A small self-supervised audio encoder (BEST-RQ), trained from scratch.
Model: 18.2M parameters, norm rmsnorm, activation reglu, width 256.
Training: muon at rate 0.0052, 2800 steps.
Rows from block 2 of a small self-supervised audio encoder (BEST-RQ), named by matrix and row number. Rows with one number belong to one neuron. Each number is 128 + 32 x the weight over its row's rms, rounded and kept within 0 to 255. All counts start at 0. Numbers have three digits each. After the name is the row's rms in percent of the matrix's.
After each neuron's rows are labels from the 100 clips, of 14976, where the neuron reaches its largest size: "responds to" is what is common among them; "loudest" is the band of the loudest frequency at the time of the peak. Only what is clearly more common there than usual is listed. The data: single notes of musical instruments (NSynth).
# gate: first MLP gate (model.blocks.2.ff1.gate.weight, 672x256), inputs 172-255
# fc1: first MLP up (model.blocks.2.ff1.fc1.weight, 672x256), inputs 172-255
# fc2: first MLP down (model.blocks.2.ff1.fc2.weight, 256x672, transposed), outputs 172-255

gate.254 077:152169076156130120174169080133145130164045130159104195116103100109123180127143120138139160157160068156097150091128156151138145094112128071133150078108152079084080144109132119130145137150187092162141085141119174059154112106158204133111142165118132046091
fc1.254 078:130083090120146177124124142121165198076090162172154068127111133160169164178131164076076159123144169152138116116111145166168155070143172111143075180114130112119111111189162106137094088137116047126094129126134149138151137110151091117141078150111073136083
fc2.254 081:127103143118123048138124095171084082085083132121116138119129102130157135099102104065142119128188140114120117108135059130130154195147149126159197181127108083160110089148171100114153138159153156125130168194091139121072123116118180109114140071101087084164
responds to: octave 6; pitch class A#; note: A#6; octave 7
loudest: 1000 to 2000 Hz; 2000 to 4000 Hz

gate.23 068:103122182128120131163163124154119156132196100133148093174114156144119147147096139127146120078107132145132149114114133132112073149125187112137169186101146148093127159114129078120100146116123134146127134093140146187096128159163165139156116143131149062161
fc1.23 064:126109208105188115128132109106106132134140098092071095112167131093106068159095181110165160126201198123114132117171140180123139128085111115061129094085121081126116070117098152146127137111104143051178142198171196071169089112134132145066131174153084092083
fc2.23 061:129122114106092116133125151124167109124205148196179158159116105129100145149167069126068148114141138143067095151129121121119126090128116134160144124126157174119119124110090121078152129122119160205095171101108138160133165135085103148212118079134151093154
responds to: pitch class G#; octave 6; note: G#6
loudest: 1000 to 2000 Hz

gate.258 075:111156121076110135135124067149092146173168126171131094149099110134115151117160066126108181171141120093138078158068107139128112131118088141180132137058053147159125148111127067161148105140190127127163127072110126152082157140120064124091108088165047174161
fc1.258 082:149094120130133090154135143143102133120143127162088079198133138123108174132140096079161137154136072134161109107167108188122111103133140077077099143092083137129140161137111085088147167147123190143184151093112211147053124117123056088105113062096115130080
fc2.258 071:130181132135159162132080134156122103101170148107120147143106129121167113122122085084108139167113087115108152131141135108156137161114088121135189158146209130149110115136068174124084162092074165109135086119150077087204123121183137147140127140139106153203
responds to: octave 5; vocal; pitch class A; note: A5
loudest: 4000 to 8000 Hz

gate.433 095:107159081152191140165149152154120112084102169115157158158093105107110159104120106127149186154145072136125103163169116165100130134178083067079130145130095149132120077100130157143106139128097129134119074163161113116093172145100102181154091159167122110158
fc1.433 099:156123170132148083091170135139137159155124104110105117194135084114086099206171106122121149116103167166096148064144103121178144108100135151070120120161164131168146121125115166070165136110123132122190112148105152145196127135124123097119122082107133138105
fc2.433 082:130126138127083103173181115130149111174126099163149220120180150111042129148144159154138143187122105085075162137135105110073136207147131109112136116160141161172169128154165104110161124114072197182137106111125097117168122148148121122106143073096145120123
responds to: octave 6; pitch class F#; note: F#6; note: G6
loudest: 1000 to 2000 Hz

gate.573 083:122134116203090109150143111107122116154122158093111023129168094158131107128165151124104096113148106188171173150098106146119062115150121132145065118160172149112116125159137162087148125108135101134129125138111111143055093148116141191105101155181125117133
fc1.573 084:105091141137131094131120134097122182085156113108103132106142190135104090137134083158050079089187120180086231132096118122118141134161182126197111069122073116069117129131160142116104134110118112106124133174129078098111136098144119128107089100166075173142
fc2.573 092:108134066118120157117147105131108089151166108128132182117115108160135147188082068113119171132111114127139102108153104105148144141148139077124139156157174131128195173110126055141157125140139123158134143181063054111136171127086117120126130084089152114131
responds to: octave 3
loudest: 250 to 500 Hz

gate.198 067:140161120112141142085135145076145133193127169172111152143137111175117143132112132118170110158209106146079133134160144126144107106151143109129182084118104130125120049117163133101092137083155128142139086081141129093162115158091132143088162118160132086098
fc1.198 069:140088158204093160086041114085170105178121185141128103166076155109187075161141101148143073145208141125070140144117133148155136112099095141135174109110117125162156109110148143140156098099173138154106093123136149138158106094116213150100139074148125143131
fc2.198 064:175153101153171066131096111113142135141167141112188103156143116106156215084212200137199145163120099139198158126082097078132148152110124088134118121137088152027150135191123116100122160129078103070102134134057136173116109141109119117126127125097106149098
responds to: pitch class F; source: acoustic; octave 4; note: F4
loudest: 500 to 1000 Hz

gate.624 165:080210098126175131149128102126128177166136092179025068101140124136166122148133178113137111134111108130131081155100126039156170106158124155097107126087154140135166124101094105155110108156093188103117138167107122115102121103115171079118100119117070079187
fc1.624 173:049170095097136156130118147108122108091118163161122128153131149143159167115153120195073085177136070126121185099134168128097108128115100059136153095126055114108150122136142115125116105102069147123170065138159070155052123137123170118094075150161090088070
fc2.624 162:109093159104094122120175153105088089115159131077096132133169146159110133111098119134150129135123092139074114167096133144130121154125113112109207158100208201144134162052149127121161115123112069166149109136084127143145148179156135053133071117115141195125
responds to: pitch class B; octave 4; note: B4
loudest: 250 to 500 Hz

gate.177 141:176139102092099106142114100072067176152151136166091151116117097157139146186129178074096115120181165167065136080128122120098156118182158143096141142074093165168119118092178198141108138122144124171111156076071156108115104128155130153102160189129096149077
fc1.177 149:100134104152087133161137124074101164166147119194120161142124189197153152150173111101128104170119152069091193118091183063089122116164121138111089115087122135181091114080141137119156096073093102108157108145104151119134118094124126144059201118077103141115
fc2.177 175:161152112139120142138171106173109113117077148120173160126131108094118151104107149121128160118098133105176165133139164131165122098084172091104185143136122111105170139144160112117114172119084102096151091181146081176145162131133112143103174096125162137149
responds to: pitch class E; octave 5; note: E5; octave 6
loudest: 1000 to 2000 Hz; 500 to 1000 Hz

gate.531 071:125125161069091095109113178131126103136120148104119123145114107110156132176153095114149132155111105117202109061118140128094124145171110098155133158119063096090170137136097089116114156096159090157139137148074094111110172152122151158203121096108143084095
fc1.531 074:164098171158106050118109120096134091162139204054121145106173066128118127142121196131114157160117157108141171173101111092080143148097135159104141070107153155169095159144132150114071119118145131193128069077171120121174136093126116120130165098124093109105
fc2.531 066:104142163095089149101112113124075138136116084096133083124084173144125129114147112106215104116124127071072171110129159190109079106150128107161098103122081111116195065145111130161191116138123126068134137168103122123106129172146148121121150132083163142151
responds to: octave 7; pitch class F#; octave 6; note: F#7
loudest: 2000 to 4000 Hz; 1000 to 2000 Hz

gate.604 147:152077114101198107127098082108141106151196101120107104105142118152115173090135150165079173128158151103108136083101196065100129111113131085056156095069072129087119146135160154136054092105130097146101086046163113123159153145117098119115097170126109170111
fc1.604 154:141118055181162113156133138125132155094139099124123106089135084155089136110123140230137167155106210150132153063126178111117099169201107162076101149120126132106122150132122140189066121104167038173117117111169111139165108159161150120157068124130152092143
fc2.604 157:118165091109128131157153124111112154117145137096108102152119083117178155083090154087122113117152081127121068128063140196118077124098111126166180167135225098143086147081130113132163167143180129121087158124143112118043072084093212122111095107125151143165
responds to: acoustic; brass; octave 4
loudest: 250 to 500 Hz

gate.266 092:146143163083111156096149126094142133083113138120107107109185109110126100182103148119127192133117196134090107154070163107159104124165145137097117179128176128125161156121138129190152134127140167145111146091113154079143095149182089164086098186095103139114
fc1.266 096:126140082146124049098117115104151160160110084172124122109183126067117070088156147101158179084129139130142134079046150120174143199166133178072086122109172119097154176088137140168130094137085169136122145164115128080104096150146181143105144135066103101114
fc2.266 086:191123151095111141161155125134163070092125148202154145143133152115076121086150164100111131084110183124170138147162089200170195133129148090147152147100096115139146185132159145193139113096207061129130128072158089159161129129167122134144215123124152117120
responds to: acoustic
loudest: 500 to 1000 Hz

gate.377 085:152147118153189172175075091120139185142180107110138127067178109177112158115143130068115102132159103076160160116132103110099137152118143140106094169073129130126070158121130142139133154111185091146137155158119082084125170182150158167136107128115154161164
fc1.377 092:147029107118093119083111163089103095148132134107158119131120137137181074088106142153193068133125088136091182170177139182131106087126107144126148109202118109106147111151130175107145112111132061079093208154113158181102139152126095093147157123183096113178
fc2.377 076:065090144100142113139140130101108122170118153155151110128121155137129164146142118154105158119173138141096180110122073080100150124121114138144114103127133128132165122170133199075162089127129143145124116179143143157110135161139107181133117166068220120083
responds to: octave 5; guitar
loudest: 500 to 1000 Hz

gate.618 078:150120147162149158095127167164157135133125121162089081131140137140165178188095067172107070162109136132102098167130172128122125148122060128131126076149142129076107182130137080118069162112147122160167155126110138195119115152110132112120155114117073125107
fc1.618 067:132093138160155082123105122120123115171112087118142109124146212109137130125061175179097051136077110131118134106142135141109124110142079132106181098107107117111097132177182086122103150073043118116082098073167080163141132091141109127140212148122061096127
fc2.618 071:135137168100087096104131181206139092077091144115142149127135160157158108148188136076124118145122151122125179095102151165127084166110144157095162111122123116089129137143119129152090104118121124126193156139125134169135171125137169162101063107141145173096
responds to: octave 5; pitch class D#; pitch class: D; note: D5
loudest: 1000 to 2000 Hz

gate.129 147:126158132112108139158125191143129162097145158119050089103105063128078190137122127088131143172112136144140151079152113101139109142125138098112141131102187130126095083158071077135095093114136151117165147052174176101165129099157120187121123160168130129114
fc1.129 147:140136138133155129102097101110164124161148085076143084122138132059136149152091143139078132125086048104127081132119173137137036134167108139106126117119093116135104212120167142066110143113182057105081104166151151148128088132141107137101119106083092114145
fc2.129 126:076124194126145110146146171156074184078114065166113096103149147183206098124131160147157108114147129112138111094171046119126105171079126111185194123124134105167106110116125141147101179080151172163105172146091151111085070153078195079147111128160120105131
responds to: octave 4; pitch class F; note: F4
loudest: 1000 to 2000 Hz

gate.278 106:105161110064103104100107138121129173119150136122106096095120088158137219117128078124155179140128142095142191068141105069141126116121092143155136128151191137123150179108150145105133120148122132084123120133129116121101154165096138129114087157119057139113
fc1.278 103:109138123079092113153115139156135158093177148148166137138136122062104186138150148116195130144093121072167190089197146075146132118145155137120108136118128103134117126153184111098152103106135146111146121103132094126137137170115112153156114176102100133098
fc2.278 111:121103114113172143169126169165152126098007093163096121119115131125110087138127109101104132076139148151146192147132156178187116070153141126126125169150162089127125103130077143158091093124140133092089126089163119114086152183165076185184117184170138109139
responds to: octave 5
loudest: 500 to 1000 Hz

gate.418 123:097110122195093172117120165105120151114142081134084147099097107125138151185121114172092156108087110127120169130087110144109075142095143171130165193141136127133074094072124148095192121133103123095133122131155132146150118198084091094110164080135143088131
fc1.418 128:068128121129076145135129121115105104138150049074113161165080111128145132159153133130085118138127141097194128122114146122092140128120077162119108137121111100133061126109131147135209086156118124086078116152112109105116126164132126140146161110148128110144
fc2.418 118:207112194109103140088083187107150159163176121158076124125139191134093116124101167178140181111160127120096124100099147138207114125108144105129161072108093139104124102185105084119145122066121122113185070144087111140137097096113142118132134146120197139074
responds to: octave 4; bass; mallet
loudest: 250 to 500 Hz

gate.403 134:089157128072126100172110125049113081117131072011118167113131169118194162120135157089101124154138095157127152089198135129106099157121124076059140126138147103085102108096142138082149127161137194110073164163146143093136136142136102143167101104118131109121
fc1.403 148:134126104167103091178112148042180086054093126049116173107122153152191143087135156113185126159143106141168144097174206105111126123117155133052106097138124145072103109080167152112150123165113152160131137183130126052087161141076105114153161129149118123183
fc2.403 137:124129137133153075156099118169170152139112184146123138141137157103104097142158120086113084116117105114125144118112131144143110072103090164135123153119150046113140154093152186176131118076131146159139099099130055129118158114154088121145093083103133119117
responds to: octave 5; pitch class A#; note: A#5
loudest: 500 to 1000 Hz

gate.343 090:113153158097156123145184095135101106150099102103108120148122129135095099157131121141142149176126148143148082102100097123169123090132119072162132134130255122158152109158154104142146192058108077174142175141095159118196101100084081141136102116071061106191
fc1.343 098:120123154159185149148162169108154133095164120174103183086123163152175190124048079125110126110093124129124137144148133174107072184159082169126154083140078102171102146096122130151124103131128150139142147094160111117099179132170190163127157125105162074148
fc2.343 110:163121163122159170205175163146094132097071083083161124148118100107105130104150117113098115120180105123090154153120167169133108097105185167120113140122066079122153106111129139114158162118138076158162138175122181158169110137082176120163166139174161149069
responds to: pitch class A
loudest: 500 to 1000 Hz

gate.539 117:104162108092120161067117086110151133129192112119112099163143130082152112158095173105108133106161115144098083135088079130155124139140120102139066140162174042162145058136148080088180159125099188133154126097128139180142070067122153160113094128099125195110
fc1.539 114:112139088167115106116126124117131117153152136107090124151174060106093124100072139119180137038145128127105109117109059110153119145123101074129063153117195139156138107107102105134151191152081124128195111119150165107148118112200149134120157078122144096149
fc2.539 104:120108136174139148096136127111163138159148192157128171121134142125177148103165124169158104189122060145095056145106128149170151153056124109074116151109097121155169098136135110098094146141167158114070085173162149053172153116139095161092064106095160194211
responds to: octave 6
loudest: 500 to 1000 Hz

gate.231 091:118089116122138129128100158146151091079166122092176158081119122077157171128157144122069150156147065162133145152148046059141102071068124107103052065153180109118161160145162080106110147082198110087156123172075145090115170123074120167113104148147120118117
fc1.231 086:156143107164178090082107140111205118144103133198125104083126098197159124124175114199165091162121080125126138106099229122089187148181172161132137172085160156073219149096100125137151110137099140105095136072164148116152128050145131137148102108091132135127
fc2.231 074:146104161106099126125142100191097098113165110068091169075128076093136166139131084086133160122142142158148097140128095090124091118105102101119107128112102107100065149116180151130122108105203116168135100147087127161114110134117117103126118088134110069169
responds to: source: electronic; octave 5; organ; pitch class A#
loudest: 1000 to 2000 Hz

gate.89 118:055106114061144131135135169116092042123137112083132155105176138116150125165152166089151075172077097121128109112115069151094121146121093119130105137106114136118080161139138132169088113094128106128131105170159067101066141155079070149131184136114152120152
fc1.89 123:126132065193100135115109172106107175096061150079120228130108108145101143152158130136070104092082155156176103127125136156171065059122137172116158156143097071113126087113106136080069103108103089158140157154130181103189105146168145098142143121168117126143
fc2.89 117:164087160121162146096086115102100093162161193128130117097180112079126113149145146095173127139099099100168148108055079132117121114104133182139096194119183197139171135140129147130231155121174115130118167093128146104156096078081132104176072125070108152150
responds to: pitch class E; octave 6
loudest: 1000 to 2000 Hz

gate.357 065:160091095100162090109146108133130168058118143159141123172158144055148129141131145124185110101057148156103187137111107090155111189144110142136092086210170123117061131069122169142137153078183168167146076098130147146097111118129152120078100143150089125143
fc1.357 062:148161162083163120157182144174149135145106106113125104104127148112095098087133132162134110136142116194149161125216125102157139125127147115105108162172134112110093120117101158170159073180152080171157126163165101160125069167088113096192154092134174143055
fc2.357 058:118132137091122132060141136160225152111117119114158080167170152147143115072174168114153101106090167080185185161132118166051121137124099160160152135137138084154155148089138137130094125114120140094109071137128138108082148090160146185087159092077160107149
responds to: acoustic; octave 3; brass; octave 2
loudest: 250 to 500 Hz

gate.504 106:081113186134180142165155116088084172133181093110139129095117085152166167128166114139081106164136152110145186082127116140181084197136196114100118108131138098108072148103112144158121058107154048159122100071132122118152115140163094137152157137127128156175
fc1.504 123:126161222196119111113120083099132150107128076172069136152138119130133161107139137156077159154155152164168178041116083114110101092107174158132118151154134094115088202085137127090120052078131096185094062146103122099158145131199128163129140150155097150112
fc2.504 103:128140143103111091159165166138089129143122089056098202165168079148105141109063180087157126112081103173121063134145138123130125068075123096121143092133147114083137089178146107126108162167072096175108158137137076147097145138096159077116112133142142116157
responds to: octave 5
loudest: 500 to 1000 Hz

gate.140 091:089068112107114113146173138104096090173095148101129116173137131161129151130126092122136107164130103124071098044103087107106169104093138094108117138110101144176153105161167076128106185192079141137157128107118146124109104153157151074121118145088147129149
fc1.140 085:188205129132108137140104167150165187124160152133179141139133127115101146123143142121090144090098160113154140134168156119160096114142121208063172123124158086083107127089106186134131076071114130130076095176088121114112142140173127173113154123137136162129
fc2.140 084:084088136113107149143159127079193146122080052145133046135096163109152197128118083129133111077147128181147127129113104113074090186131178121171118160116139156128125029110132103165150130193094137146040155119122137184080132173148102128113146109148100105133
responds to: pitch class F; octave 4
loudest: 500 to 1000 Hz

gate.465 135:131165135150108146132106158069145116148138109188111077128117119096077121098142029138096095116163152150130155042144124174111091111138218129157149088135058095126086134101127191120134163052095112141111082149181121182179120115072120190133134145208154131154
fc1.465 128:151129081152144109120090074043195154192156128104157072124141086115150128110065118127134124098100116121166144135136111193106183136183150072108089099137141096119098166142111164127104153164094124139195118118122081172171123125165130131142152148083198112120
fc2.465 111:113103114119125117134200121170104124101176110126123113102118140143162144145160139134152137115101148159132118136128126065158128126068096205112189122144108148170125104137165094105142103171160082121135160160177114140159128119093141192137094138195130083128
responds to: acoustic; octave 4; string
loudest: 500 to 1000 Hz

gate.228 074:116138105091121188134146125160104115128108134181057048104173160181193124104131132192153137186114073120160123141136110112152185146095078153091124115114143076163124104087112117160188182141108161159125117176131161128110189177154168140106141062080075128136
fc1.228 065:107106130122128090108091159172158146164141092120090095110134132201144147134114089168132122189185120149153107131123143149134173177152183121133097125162118097158147146139098074096138119174161127156113099098156111135100163178167113129150169104088102100162
fc2.228 066:091054141128095163130167103185145114092159111119165118154219132053144171140108124103116048111104133125125037141137118142099100112087093124124186136115069139087121151116179133128121143133090155143167152222132167071154157133107105146085120138128186092148
responds to: pitch class G#
loudest: 500 to 1000 Hz

gate.200 140:115108087121163102138135153117116058134142162144201148170122078162112130120088159189190094122134148149170153098139081205072134165068133133156156127097115119181168100147109114136104193128136145093114127117107118145155118139100138139110123131118154122143
fc1.200 141:159129094124135086138129170166110101127172138104134117171125127117132169149103124180182125159211129172203136125096121148141150232096125110070163089120138160190147104123129162131125191159151132119120161106126128105171145114135079115132166144157122137137
fc2.200 153:188110146152115177094133116123194136105095161144118189094162135081105108113134149146060074157124122095084125155127186110134112066114080120122096101137137132160138113087088161132146045137142141169190130137148132151146094106169138124108120128100164129101
responds to: octave 4; pitch class F; string
loudest: 500 to 1000 Hz

gate.606 061:139145146162162160122086103181110099147167157155074096139144178096130122136112130113063123123140119143145078077100155103081117098161159165170106128172119140115193143143141187159161110116128170123061127088176087179202138153140107130121125130149110141142
fc1.606 063:101097099098172121100087108175113102145113126094134133103166077176178133117148186220138137095191116116186132136078163124201104141190050121173130126157155100141140105123091079172124112135219156153070151092157113132097101173124108122144180112106141116118
fc2.606 066:115117134142078151062138188105106141080112144111116160081143132140120146148175114108103093137097164169132154117166112142145151113061176112108075171137109148097109131148137150122122169236086091151182186150107132151125178165113148097104189200158197156115
responds to: acoustic; octave 4; brass
loudest: 250 to 500 Hz

gate.128 120:146194132194126122121130170154132034104164178054164122077101152127167110122134067170150148109119113124094056123157131143137126125144171153129175151158110169142118079144145140107151147097138160136138116075151154133078102158120133104100111134160140148132
fc1.128 126:136108122099094162082125073089165190164085085146079158167166125078070118140114145122131135136105130081174162063110105138134122128154087151126091152077116156123098156105155082112136125143101106128140213113130143163174134097179098140168146107132148088156
fc2.128 110:130082144124137170163197206127135068107148134124139108159127116154154122133162073091148192109211129112115152153115128106103079128173137115178185136113097119156144151086130155111131171117134152084110118149094124119073122162135153123066150125117080157075
responds to: octave 3
loudest: 250 to 500 Hz

gate.421 071:096108124064204112152068117147097138105144122136149153072136108068175170111178119107155123184130125138170164136089115171130170135128064126087137126188146108122121148097098136110028225093122100103089172105117120057087090163118124072110129221165098125148
fc1.421 073:115106156176111096141160153163136136072091152088099179088153138111122117144122142130123107163110132083136132136130179099093144125103077147148086092139101124095111119115158153142162138130080122113136077122140134102147084166114092098112177154116139149107
fc2.421 081:169159111106133098182142081116119097128139128104168072152137112140143099093128096176150132127148140110071104126168161171139105105105144128166131158161146119125184073090138100138146122166137106201119107128128193138140139136113141147096107085140119194144
responds to: octave 6; octave 5; pitch class E; note: E6
loudest: 1000 to 2000 Hz; 500 to 1000 Hz

gate.609 072:138119105140105135126107125157144168135139119181051121088166135150129153111151070148087169048182161103096099129109122188122142149122157151131103103177125118124082129059144157108110126114094032089137101082159089113158071130116183144182152116082140106108
fc1.609 065:132106136079073100096106168133068092134150184104126138158124112084145149171036148114097124098171159118123053079086145131189131127189117085135157136166128094194069100107150124150106143158150131198102110097094146172184122189123104116127135195169143072132
fc2.609 073:166105100126178185152149069086146103168081122134089087127169201140164146059166198142125142131143130092095173155151115143146150069105120095069112121157166133115196149085091121136071136137151172111108113145127113103113145127068123144103093020105106173135
responds to: octave 7
loudest: 2000 to 4000 Hz

gate.91 053:134133127124113143061144165133139075105174164185108163153113125128150106147137124102130106104129106126137199115158160142186191103106113113152134155115141144135100141128092123084093148157144148104095151123097157124111163144107162091065126112163141130095
fc1.91 053:151150127129142128168169186095161100133140163076107187107142129187167180154088125095144157123166118142109134158095096149121096157133095166110168093140139133091131090099107130057101165113120155120116173075184143131149121088122159128127163137119094122097
fc2.91 040:154118085169143162119158144068134089121115149106113079158115184138062134116181140131113083064107096100098143112085140145148098087148116138153148165156111120153143103098147160147100142227128103160122080170100094094137162100147104144147191131103143133143
responds to: pitch class B
loudest: 500 to 1000 Hz

gate.457 082:122180099133139104146157193150097137054071099131111163146128111148103137086078132082062140145156194115099128130080165152120126134094109120166108069111160086129129087119145110213143141136150120077166189088143141132089175128107173130117126098109171110173
fc1.457 077:098159064122178117105162171082129087095123116080139080127135093149182130110092144151134077130179127114099137121156102134151128109142120138151175140143118090127128153102126118120096117113085130099201119114107154148175098120166072101160112083112112109189
fc2.457 079:111119166115114134135135091131131117099089189166116079128127093096134144124164102161165161147094150131120118083123134136148116175084167159148124086116100082130173136088150097136112128136138127131088105097059095140049219069109156186148182156094126132083
responds to: octave 3
loudest: 250 to 500 Hz

gate.226 051:156166107151221115080107072131151113146097140129132144091068140115152123108140094089152147052144185151100163041142167152119113162139154145108129148140130110100173104115139131088114179058128109162104153170160087116128124151183149131135101122120150139098
fc1.226 053:135119167119139145134104142104138149111163149216176141168166161184197121180142141145090146072114139159108141174094130161129121107069132145142135098105077169161138127154143131108123118151091127172080089174114094173130050082103124114147122105189129131111
fc2.226 048:111103157131115089161148170128074097135164145100121129071172152096109223087214134084185089154083143131069145079032091138124093093144135130102130161113132102147175128092087090108115175157116094124145155133122171118127194161169085138126148132070119087135
responds to: octave 6; pitch class G#
loudest: 1000 to 2000 Hz

gate.297 074:167108139124138153143100164047122100080159112117089127117108100082125088172132136123132142137151117127115116161083155102164123112139144101133118165129144161150150079160159109163133147115161091124174121117069161154119116123120135114154151101106136194141
fc1.297 076:169132148100140166170140138128090090123137120097137131129087161100131088116137142115126132127157109104142112159140082126104145135120140137125142108137122170082085113102172180126179142150096155048174100209163142125119076155124082159111125151147162124150
fc2.297 065:204105176134117104124136134097134143156124087068163136163085166099106184135168090138081106163130135197081116123145131145160143120102122097169105163120123088148146101127085132154164126140180149145067119127133129148110085132121162124188131127118055200128
responds to: pitch class F; source: acoustic; octave 4; note: F4
loudest: 500 to 1000 Hz

gate.236 087:058141129104132076148148060143176106086121107166165060112168162156124105122079156154104089123109122131111123095085106137090128175144120108138141124111116142101153066148123136101156177124167162107153107193151071191153104122153153122102158096079149124092
fc1.236 092:020140152122144136111118103160107116130143175152145102130093112152171139148106100152172144181069181088134074165134128090122132140153128134123149122137136106064121095112148099125071062104122157143104161187184124113128149150124162131108127127140157135134
fc2.236 080:150163149120120121111146164139151169117128109164037077157174116151127078086120151122117160113113149113125188110135087119149126106139154140112155164118159169137093156118127164172176187093127124109078146131125142144155101208134095125094184182075139116080
responds to: octave 5; guitar
loudest: 500 to 1000 Hz

gate.125 151:107099117161096113066078092136115040059116113203094143137085116106215084183072104105117088118108125176100113154096133116119106132133151110148153079130137119123081127129107097107154158177121085130103137138093162097128138136104143140134170108132088142124
fc1.125 151:174093142136172156200147133113120153151154165116181098129171074154058183121154099111111129219169122105186179127125105113139128086114151155101097113071119148164207102123149108158098112099136157127151152114179121141125115146142071137172097102151155104115
fc2.125 149:099092118065129153096125126152150059099105084118149123104099142167099111173088106117102098124159155164133114178080129119110094117147159106127165118157199081122102163092110126127176152127135069111195130076100092138097136147144111096121070121122126165107
responds to: pitch class E; octave 6; pitch class: A; note: E6
loudest: 2000 to 4000 Hz

gate.102 091:133138120134072108136176155151165121081155132135172156151196149123114109142129116136089143164136130152140123142117162121179095112136119133126107132124120118134087090084101176140140088081109150065115112193133106134153137099119128152169131057131056143143
fc1.102 089:120105147084145127132080178162071168130121071150150103112120092066132081095106141142181055094083194164138142086099144127103118127143155139093120143113123139130132140190134081095132132137182090140163151174142145134124079145182101103148121180118137099139
fc2.102 082:103081138112075197149188106084210142088154143173138104125184100121168148100104137086145139139158117094147096116118141117140190157170119063118128118149174180144180121161088179131130120104119130212125127130122105078127099137150170145129093126072114141133
responds to: acoustic; string; pitch class E
loudest: 500 to 1000 Hz

gate.462 059:153140137118056151095155134132139071139067121159102112106132119094155120142137124185121145095105177171098198168117102116106106129151170127175155085213115115150064139155102142171194141145083113115171189077127076177184179111101097139129141132091153127148
fc1.462 058:068078147162113124111080103207070149084136182127147141186165173092121098150113106122086099077115134143081144214164113170144087092125110067109092113094121100148097086130157133116115129168101150164137165133096063154140115131128082121125100165150136099144
fc2.462 057:120086144095139118124160106160182124164121121136142081055125133148065131131160117091096135169105109102159145142116158119075168072119100147188148200101147096160176148161159094128127131171106120113114091100096123085122131059110173116141118074131098139139
responds to: pitch class G#; octave 5; note: G#5
loudest: 1000 to 2000 Hz; 500 to 1000 Hz

gate.194 126:112161165104148116138113137124106136137181141133124132159119160090152181089132155189176119114127123160117135178207108152117122099127129157170130107071141126163189125068097139084133076145127103167100092136111120144159149177134111197087091142255183109195
fc1.194 132:090087133191158093107132152134134115131053164104083111133166134153133168174152157157100126132101075161206117184164074121148127179118108171159150126135152108162085143093130119134123103092170154144131156115159120134107120161136163104123176097107106179160
fc2.194 121:157105138117185123155185114175135154178158066161152118121114166126138122153125131194130109117138189182049159094141163184160120137054141117177146101175085176109145087165145150135167149203121158131132055168165152130138118187101119124156194137156171140085
responds to: octave 6; pitch class A#; note: A#6
loudest: 1000 to 2000 Hz